Weights of a small autoregressive pixel model: width 256.
Rows from block 4 of a small autoregressive pixel model, named by matrix and row number. Rows with one number belong to one neuron. Each number is 500 + 25 x the weight over its row's rms, rounded and kept within 0 to 999. All counts start at 0. Numbers have three digits each. After the name is the row's rms in percent of the matrix's.
After each neuron's rows are labels from the 100 images, of 14976, where the neuron reaches its largest size: "strongest on" is what is common among them. Only what is clearly more common there than usual is listed. The data: retinal OCT scans (Kermany 2017). In brackets: how many of the 100, against the usual share in percent.
# gate: MLP gate (model.blocks.4.mlp.gate.weight, 672x256), inputs 0-127
# fc1: MLP up (model.blocks.4.mlp.fc1.weight, 672x256), inputs 0-127
# fc2: MLP down (model.blocks.4.mlp.fc2.weight, 256x672, transposed), outputs 0-127

gate.386 104:518524461536515464479496522496532487510501451471499515486477492496486481554504503478454507504489495515504466509508522544543507481491489486529467496474514495527482490486486508526503493487488488467517523537483485496522430473556492519498505551473461477512471486451524517492476428482500497532502491513462536510504496475448446496493490475528516536493512468473476522485501503473529492496476
fc1.386 107:497483482484535517522491493515549505487470506537505483526470486511545481484502496491464487482530475489456529454514474493514523518504523473406508521489476529497525504514461516465504498524524501472486438508511484528522500478501503543499466495484493475482523477561496495471486510500494488508523509515512502498502473504471529507478473513504508516502500479488491536507470476473559551503505
fc2.386 106:497521504488531541479461543523500530518462543531527511496499488498498536492550505477483478484554504509492504497508517480470509473453497525499485535501511487454522527534437520489494484504507542546495494523470509501496454524484507506514502487499485556507536506536498515461478482483514503470455501541487489489480494518491508424486488501507524514523499476497512488522492502435542483551535
strongest on: finding: normal (86 vs 51.6)

gate.157 099:487516551516508521506518490462474509470528497485468481482515490503496493496449484496475517439474492508497514494516522472482468483514534451502492533510495489456480533525461489476489537498514516468486482508493512472499491511473527524533492506458513505490476470505515520483543496541485554539534474537461492494472471487556467529490504543507462520545541492488510501503513478520468499458476
fc1.157 102:476484494487491505525521515472466474485501549517531507484530498490471549482524498516515463547468492486477491489485504490467501483481477531516486493501514510483521454494488475486465562495456509494511515489469510551513551505528531491538483533500499494523515483450500497528483526522507480465474494503523522516545470493488512501527496468527475529500490451517478499543476494483513512536520
fc2.157 102:544476476508488517497543499520532468508512508515466491490564500502475479489498508484519516480492487506485518541499519514484516495499458472523527516486502507491548542520495514541560536508501493487553499509456531474514475496501522498474487493496484483495486463468509532506499479486480491441514544491506480474506507497509487498536487462491481498485546443529551506480479520498500475570510
strongest on: finding: diabetic macular edema (81 vs 11.7)

gate.551 106:498496513476520484501495474496500499476472467512455469476501483494538507459487511465497486508512497523516488444517499502486477494498502522522497490512522528479450510478483482468516445510500465496484468520503530493530461504531480477464543489534478493539528511531468512522545515483530542521505501491489496514501533501491506491481518530545463517496556514484481505487517531528477542515455
fc1.551 108:480474504474508512497452484485494498499454483492475521456476514513490516486496462464490500504522440472495525486523510496524459492520483533508547476467514497503503472511521493464476506516524505491511494517495509489511408516513491490513491483478479508479520530525517574464474497495473490463566516498492490498495499513488547482493476531555521505508552500455532431523506502503497490488513
fc2.551 105:506514497453502522580524510501524544530499519471501523508465502481505508501469499495528542511507530485495511520501455477523480533538524559496530475506516497495460517463497509498514536492512489515453497551493487496482479519477506458525468509523486485489492527531531492525508495518500524491500491519506489485501486451512460523522455502500514487525479510459521458509461505445522435470435
strongest on: finding: choroidal neovascularization (82 vs 29.4)

gate.37 103:525509492537509473506490475570507539511527508434513522530477470470483517526492489535507536493504484508460480490500467500490519503504457502546477511499522475469458492529479507474506492496501506554547527478499468472465512508498466476512509506474479513473507550488493498492437451504521537519493456475453482490491484484507479488521508498497526506476505467483477520549475499453497529505515
fc1.37 108:492492521485519490439477503529487513494521509536485519530493496501499532472529497526530523476525545509498511469494486472510498453503475505552501508485507528509505525501484510461489512494472471502495514517499484521453522533505521514524499506533515526520516460522456525502516481536513508491505542456478519505525497459542461508496478534484545522526496508485458508498561511513518478519491
fc2.37 108:496515524495471526499464480474527484498524493527499518500485518464477517481523511497481493511517545464531538526471497518530521514513496533455483465464521489474518501549470478459475473506465514506458493496512546492479500492526489490501459471468509531524532512518510533543477505479498503504478517482471524483494468507525482474480509528519496469512497522550504462478476544524517545507522
strongest on: finding: normal (83 vs 51.6)

gate.201 088:503487518530495452506451528474530503528474498454503501501487503497490511526518512505502459477501456465508539486456523509498456515521479492477499520498523520473458512521521476504501505491509501530512471526511470500482529478526457477524510475487514472480497529470499498463474474507510514484529496510471513513502485488518468519542486501521486559527510534479503545511546459516530530507491
fc1.201 087:495505470537509479492504516477538464543487484499508499510548468491525497537496511491550495516478465540465541516493492491539511472504486515491485475460507517463535544509511535495485507510548531484477536466525499519500514486481519548501490501473522529472520504530509492537550555480498568525462489535488482459516480472483511534491507524461504492471492506529498525465505523532494470482501
fc2.201 086:514472537468517521488500483463465489498520533507487531475544518487503528470450507496505497468475492512456515478539464476486485480519514462560482526497511547513490498519517509509496533476515502465516483504497521498480548463517546473505469493462469517488473478495506467474430493504479511507520505477477483464500470509560505467474512539484566525504525469494518454527527525463521473498475
strongest on: finding: diabetic macular edema (34 vs 11.7)

gate.178 088:493504497512509492520479507524514476450471536469521496552510534512522484535529461528458483543497464520474540494497527506479503505496480450458486517519496485464479494515476485468503502460516495494485504477505486463477490448474493493519493495458536494502501494518487517462501506535466491513518508523563502439500507489536484499451509470521493522583483491469462506570515520494473548505472
fc1.178 087:467466462484474501481515530508473512530508498559495496488503510523514481496520518441512522490531529508505519476497513537472525543473468479532501530535486516515508514519502499493502515491506505500541520503516459490447514499466501518507500494504465486490487509524496499505570491517515530459477485515505509496498507460479496548537480552517449481488453504522531534503486500507539512462471
fc2.178 087:494520497509518476493442479561503487495520516566515494532506504525523508515473497494497475543522493477520559530502460516505487501483490551508483482502515550490523508525493561487524460472514516488499493532504471506519522496477506532523512471489492444509498499505516496529468498501457551530505465522502567499523516540458498533520505522508526461494453511501478520490475488490503511501486
strongest on: finding: diabetic macular edema (35 vs 11.7)

gate.60 097:508502464505501489453511506472506501442562481495521531481506479456511521500453464481503500517487467514480457481489476539501524488477461511505500507482498508506521507486460501496511485489490485516509514461480511462495484487502516477466474500519554499493479488474519492452503538528557492481568493469491531504527490461537508499538524523496487505435516485474505531522455534510524475490494
fc1.60 101:487518492448487546467498456521516522549490456510517495496464505480459484525487453506500496512484485503487467477505498495465466516474448545521504495510526526487518542482537516530501529477521510470561522477548525499496527481507495505488484542517482544463491496509561489485490494467501502432534465477478558522472464508511480482505483475537474468483497453481467511543499474502490486479548
fc2.60 096:449500480499509475518461507551540462461549517473442492478504498545514456477433526496501491520500524500476525486490510455504537498484503492540510498516497533501456483471522444514505508484517508501512543457522499511491487493507523520486492516486463539495525533520533553501503479472508458498483487505471492502513465473493490535506503494526496510538504483540511454476519534481509489478479
strongest on: finding: normal (92 vs 51.6)

gate.152 106:479486483522525521531544515535460486480481510514465486489483525506531451523476471508522546512497516480514487488502517478504514504474473474549516471472509471489513529538517527499495477485513439502547503530450537493469515522529504498476519455470492509535532572535429533494529425488464502508489502454518503465452507480499534533510490485507472479481482498505497519469514504511444498483498
fc1.152 101:519518528484448523496506495522500528496521490480550473476520499556502504543522532500490473520474482492531511486466492482513504510495486447546505469465527530485551493533522529512496553499477506476507505479541471525493513510474540500503533484539453497482528493412498502496531543529504542521495492486551484477534484489466510463524505476497545504484471460497513525475500500497480526503459
fc2.152 098:498446525495483504488522521481528544506513496502484541457476480498559467483485517502535518482486499513529505513527471490492474486532515498525488449511491479470484519497466517473481474515525493501487477488494495523507474531495470543552479546498499511512530499503444504487512468498478517509498486486517521460467468521508516514496495492514494480496495521504475509455480466483497503492513
strongest on: finding: diabetic macular edema (38 vs 11.7)

gate.66 098:481516536501527514518549482490502456496497510503546510449468541513487509537481476466454539486510502442539521454526467493487519484493501472494471503475518490504437522482513456562484490477463541480491501551511509503474508548499469469463527540501510544476497507480493550492491512499508512429523519502507459523503469497523456535523521484472480483488540493504500496497487458521478498509484
fc1.66 097:514482539498488529523507495432477482548538465507494453505500491467503513501507522484536558492500551488498498471523486470475524509481473497521517523522487528530471519493451532479494521545487472496459492473491485533525446514502478461514490504478493478523506523522512489522498479494523473544475500453468501485468512511492513510517486495527490462472506458518483519479459484494529529493543
fc2.66 101:477542484516475477491484484531485545525535534496526520498483531479473487495517485495474489530485520516494489560530487510476510476531499539458498505508461517545506505549489519494512469512466482532484467507516524446480478484455469546510494493483510467462523546510456430511463521461488540528453458474474436538514505546477482526499523533479495479515489471500498495476507507476463479486515
strongest on: finding: diabetic macular edema (32 vs 11.7)

gate.559 096:468474490516539528499518508516484504453466494475479492505452479472525492485513515532500490450510508507538510481483484494565500504517516512490489479511512474500532510468497524452521496504501516474502522494505528518517505488513482517478524524473502541469530496518479474510516457476470476453517496530500490523492470497485509501499502487522497526466547493530468546515540474497514487497513
fc1.559 100:493490520500518494491486526532473542542510526533516496522523467510509537481497517475509473511486448494490469516506466521477507508504497487465440467522505492460485451508539485510467475480475517506506472497495482518491486473489470517517513486499482458502518490480552529486510566518491476497492475487577510528494544498515522481488514458490470505521443496487537470460489583491515505475515
fc2.559 100:477501484461525483486485470481497515493537520486494548469478512472492489477521464536499505461492510477486458496520461508534519517495496486510531507504493520524533478488490530538525526489550499487444510477516467526547471462507420484498494502487495511469471532482509469529529484494516506477507497476500479525532477497495517491512483503487490525508490502511505508483497518503518486479521
strongest on: finding: choroidal neovascularization (64 vs 29.4)

gate.354 103:491535489504524482524510479519438498493525530503495495476478501504496516465526505503514491523475470475494528472474493437512513502562509456482492478475523548481467481491560500483481543473531480502505498513504496508473526522503529469493504530519513543537539513502505470501573483476462504512503469508478486492482487535523474493515532496492516460526502493472482478493499477468499504521514
fc1.354 101:449494510487533542487479487523491493474525505520468449497482474477495500496479507487501491471529491535503504515449513516521471503498513459524520528475507484520549517491514519446487540536507458490482519496520489559521517508519485529492525494483509509505511545471464511486503490533506498536469482485520484452471524486534527518531516480521464533519554460544549536499470538504513530483511
fc2.354 110:526474493513498523504496488486482539464520518456486469512478528505537450500516513521534454491470476489526502514472488504453499448498497494486485506502471495476527471505526459525504537490490479480440498553501468503508504483534450510520450493452463475510470487434500544490493521491487491452517501475492455489456496506511524527538521513478482457510521511500515565512494513524493489489485
strongest on: finding: diabetic macular edema (40 vs 11.7)