{
  "arch": "transformer_decoder",
  "norm_position": "pre",
  "head_dim": 16,
  "drop_path": 0.1,
  "beta2": 0.95,
  "max_precond_dim": 512
}
Rows from block 5, named by matrix and row number. Rows with one number belong to one neuron. Each number is 200 + 40 x the weight over its row's rms, rounded and kept within 0 to 999. All counts start at 0.
# gate: MLP gate (model.blocks.5.mlp.gate.weight, 672x256), inputs 104-155
# fc1: MLP up (model.blocks.5.mlp.fc1.weight, 672x256), inputs 104-155
# fc2: MLP down (model.blocks.5.mlp.fc2.weight, 256x672, transposed), outputs 104-155
gate.636,189,211,196,207,213,196,255,216,194,229,198,213,148,164,147,130,218,140,177,226,139,273,147,210,176,201,196,176,190,173,205,161,239,201,187,254,155,178,188,152,187,166,198,269,217,184,156,139,184,243,193,119
fc1.636,265,260,130,210,149,159,276,187,225,215,184,125,177,186,190,117,222,138,146,142,160,230,180,191,215,230,223,193,211,232,184,234,245,190,229,271,195,246,209,244,168,194,184,276,164,182,185,179,218,199,244,233
fc2.636,252,204,202,178,135,186,214,197,153,227,207,177,228,242,205,174,265,140,211,117,298,207,217,203,254,198,265,216,192,249,128,284,145,171,274,179,138,240,205,275,248,173,277,155,246,191,182,197,208,243,200,257
gate.637,183,189,270,219,195,152,199,216,242,190,125,210,188,204,187,229,206,156,267,187,312,172,191,183,250,236,167,273,197,185,229,227,111,221,146,150,297,227,198,151,251,209,197,195,192,296,188,212,151,189,209,234
fc1.637,272,197,248,170,255,218,157,109,259,203,271,161,168,228,208,207,191,287,181,201,228,221,205,203,155,167,147,316,154,163,242,135,176,217,253,241,293,183,210,191,169,137,191,151,290,197,275,230,219,154,203,192
fc2.637,132,174,206,222,172,227,178,212,244,229,196,240,223,157,250,201,186,286,245,122,234,232,190,153,200,173,210,160,219,171,151,145,229,213,134,226,257,238,154,212,211,184,203,211,173,277,164,191,203,222,300,258
gate.638,143,236,141,175,240,180,231,236,262,256,231,254,192,195,264,262,205,257,201,189,212,238,205,195,209,255,223,227,253,160,221,181,164,238,137,214,247,230,164,213,216,204,280,138,192,205,127,245,208,211,306,243
fc1.638,160,196,188,180,115,238,203,198,179,212,236,223,144,194,168,152,236,165,251,152,199,214,213,261,167,192,225,115,161,251,218,163,195,120,187,289,146,231,251,170,194,167,188,243,265,275,238,170,165,247,128,191
fc2.638,172,208,177,140,217,168,166,152,207,198,215,175,255,286,223,172,221,228,200,170,142,130,205,317,179,267,163,273,202,199,235,205,194,260,184,212,133,188,228,202,178,184,201,94,183,218,145,214,187,207,251,177
gate.640,126,176,205,235,203,219,133,178,198,194,236,104,231,160,197,183,197,239,184,193,158,277,273,189,213,142,212,229,224,265,108,109,218,204,190,269,182,219,185,201,215,178,230,168,198,184,241,188,163,170,191,162
fc1.640,185,267,112,158,169,186,191,192,256,193,179,191,196,212,151,216,254,219,63,182,202,177,205,188,191,176,197,187,127,217,146,147,205,248,170,143,235,166,216,199,238,250,152,189,183,311,198,177,225,209,219,161
fc2.640,181,233,238,188,239,196,254,187,219,180,285,210,162,233,199,144,226,158,202,203,232,218,130,228,166,236,213,141,142,142,208,267,246,216,207,152,84,250,163,153,179,219,193,204,170,146,112,242,215,165,209,172
gate.641,162,223,191,200,203,260,262,228,197,168,155,153,253,254,177,202,185,135,175,162,209,202,157,164,231,183,140,119,254,160,245,239,195,187,190,206,185,188,206,279,184,206,217,147,216,242,246,238,227,105,184,214
fc1.641,234,204,126,216,166,190,217,269,155,218,175,246,148,242,222,207,169,128,196,174,163,258,270,179,174,236,204,207,197,149,118,198,146,192,101,213,186,179,162,225,267,177,153,194,326,206,247,222,173,246,207,191
fc2.641,224,220,245,134,125,163,242,169,233,227,219,204,209,174,223,126,213,214,147,219,228,207,253,166,242,161,225,196,110,178,185,188,230,124,245,186,183,172,183,225,209,208,246,175,193,193,214,193,219,215,177,278
gate.642,191,187,141,219,189,193,217,212,180,206,161,209,241,139,139,153,216,158,276,233,123,211,133,169,263,222,196,241,160,176,182,200,209,212,226,161,122,108,300,229,209,197,202,221,202,268,225,148,263,135,195,192
fc1.642,181,214,202,200,197,136,238,233,192,219,166,217,313,182,229,157,152,242,237,156,194,242,141,183,203,209,263,249,133,159,123,187,222,158,215,196,141,209,223,174,196,186,216,197,190,268,292,188,186,221,137,184
fc2.642,186,206,187,195,145,197,191,208,157,212,189,163,218,136,236,231,249,149,227,217,244,216,171,226,247,103,202,210,214,281,244,198,207,178,230,235,182,198,184,221,129,133,190,193,225,179,187,149,116,166,249,289
gate.643,188,253,197,151,255,241,239,175,222,241,246,231,245,163,174,190,175,207,127,124,183,235,145,255,186,186,195,240,261,219,154,159,213,197,288,199,261,241,166,221,218,211,194,231,216,183,177,179,185,203,201,261
fc1.643,173,206,163,211,158,182,189,187,151,178,184,188,141,275,243,286,154,275,252,237,229,210,164,143,163,277,170,159,139,240,246,213,245,240,93,212,126,170,160,186,115,196,136,136,243,223,216,220,271,178,254,143
fc2.643,184,201,162,136,225,201,183,202,157,212,228,199,271,219,277,166,188,149,174,261,164,172,143,223,230,244,200,214,247,234,188,183,260,176,170,197,171,183,193,213,225,226,176,205,183,191,179,247,135,248,225,313
gate.644,178,218,176,227,244,224,175,133,202,195,187,198,179,221,183,194,163,154,257,218,258,231,272,201,270,248,177,189,169,240,224,201,203,248,204,186,183,226,237,228,197,143,249,202,179,147,192,145,231,251,204,291
fc1.644,212,256,251,156,179,173,198,191,160,140,142,266,202,216,187,219,279,241,200,147,166,257,171,183,214,212,152,199,136,213,195,193,191,181,138,196,202,240,205,163,204,137,144,199,200,205,204,185,211,203,201,275
fc2.644,200,133,199,154,190,193,135,225,149,192,192,187,230,186,213,189,243,142,116,151,291,239,197,165,202,129,258,204,249,195,195,217,197,150,140,280,182,161,167,202,227,142,262,130,258,206,254,193,158,160,221,169
gate.645,228,140,137,176,226,275,246,196,186,228,206,261,229,210,147,213,176,232,266,256,270,221,232,174,195,267,186,162,180,212,206,164,215,109,200,180,161,223,197,301,183,220,174,188,190,277,202,244,283,203,221,236
fc1.645,158,128,227,289,213,212,134,146,158,187,249,209,214,200,171,199,276,210,191,263,254,230,216,139,268,185,218,192,210,260,223,199,176,197,164,214,209,175,154,204,203,184,184,179,120,176,148,189,265,225,215,181
fc2.645,123,163,247,174,233,173,250,154,177,151,294,251,125,87,188,206,190,200,174,207,216,143,144,143,169,172,255,193,219,188,242,230,193,254,268,192,166,241,200,158,125,205,192,210,206,158,206,129,153,232,168,217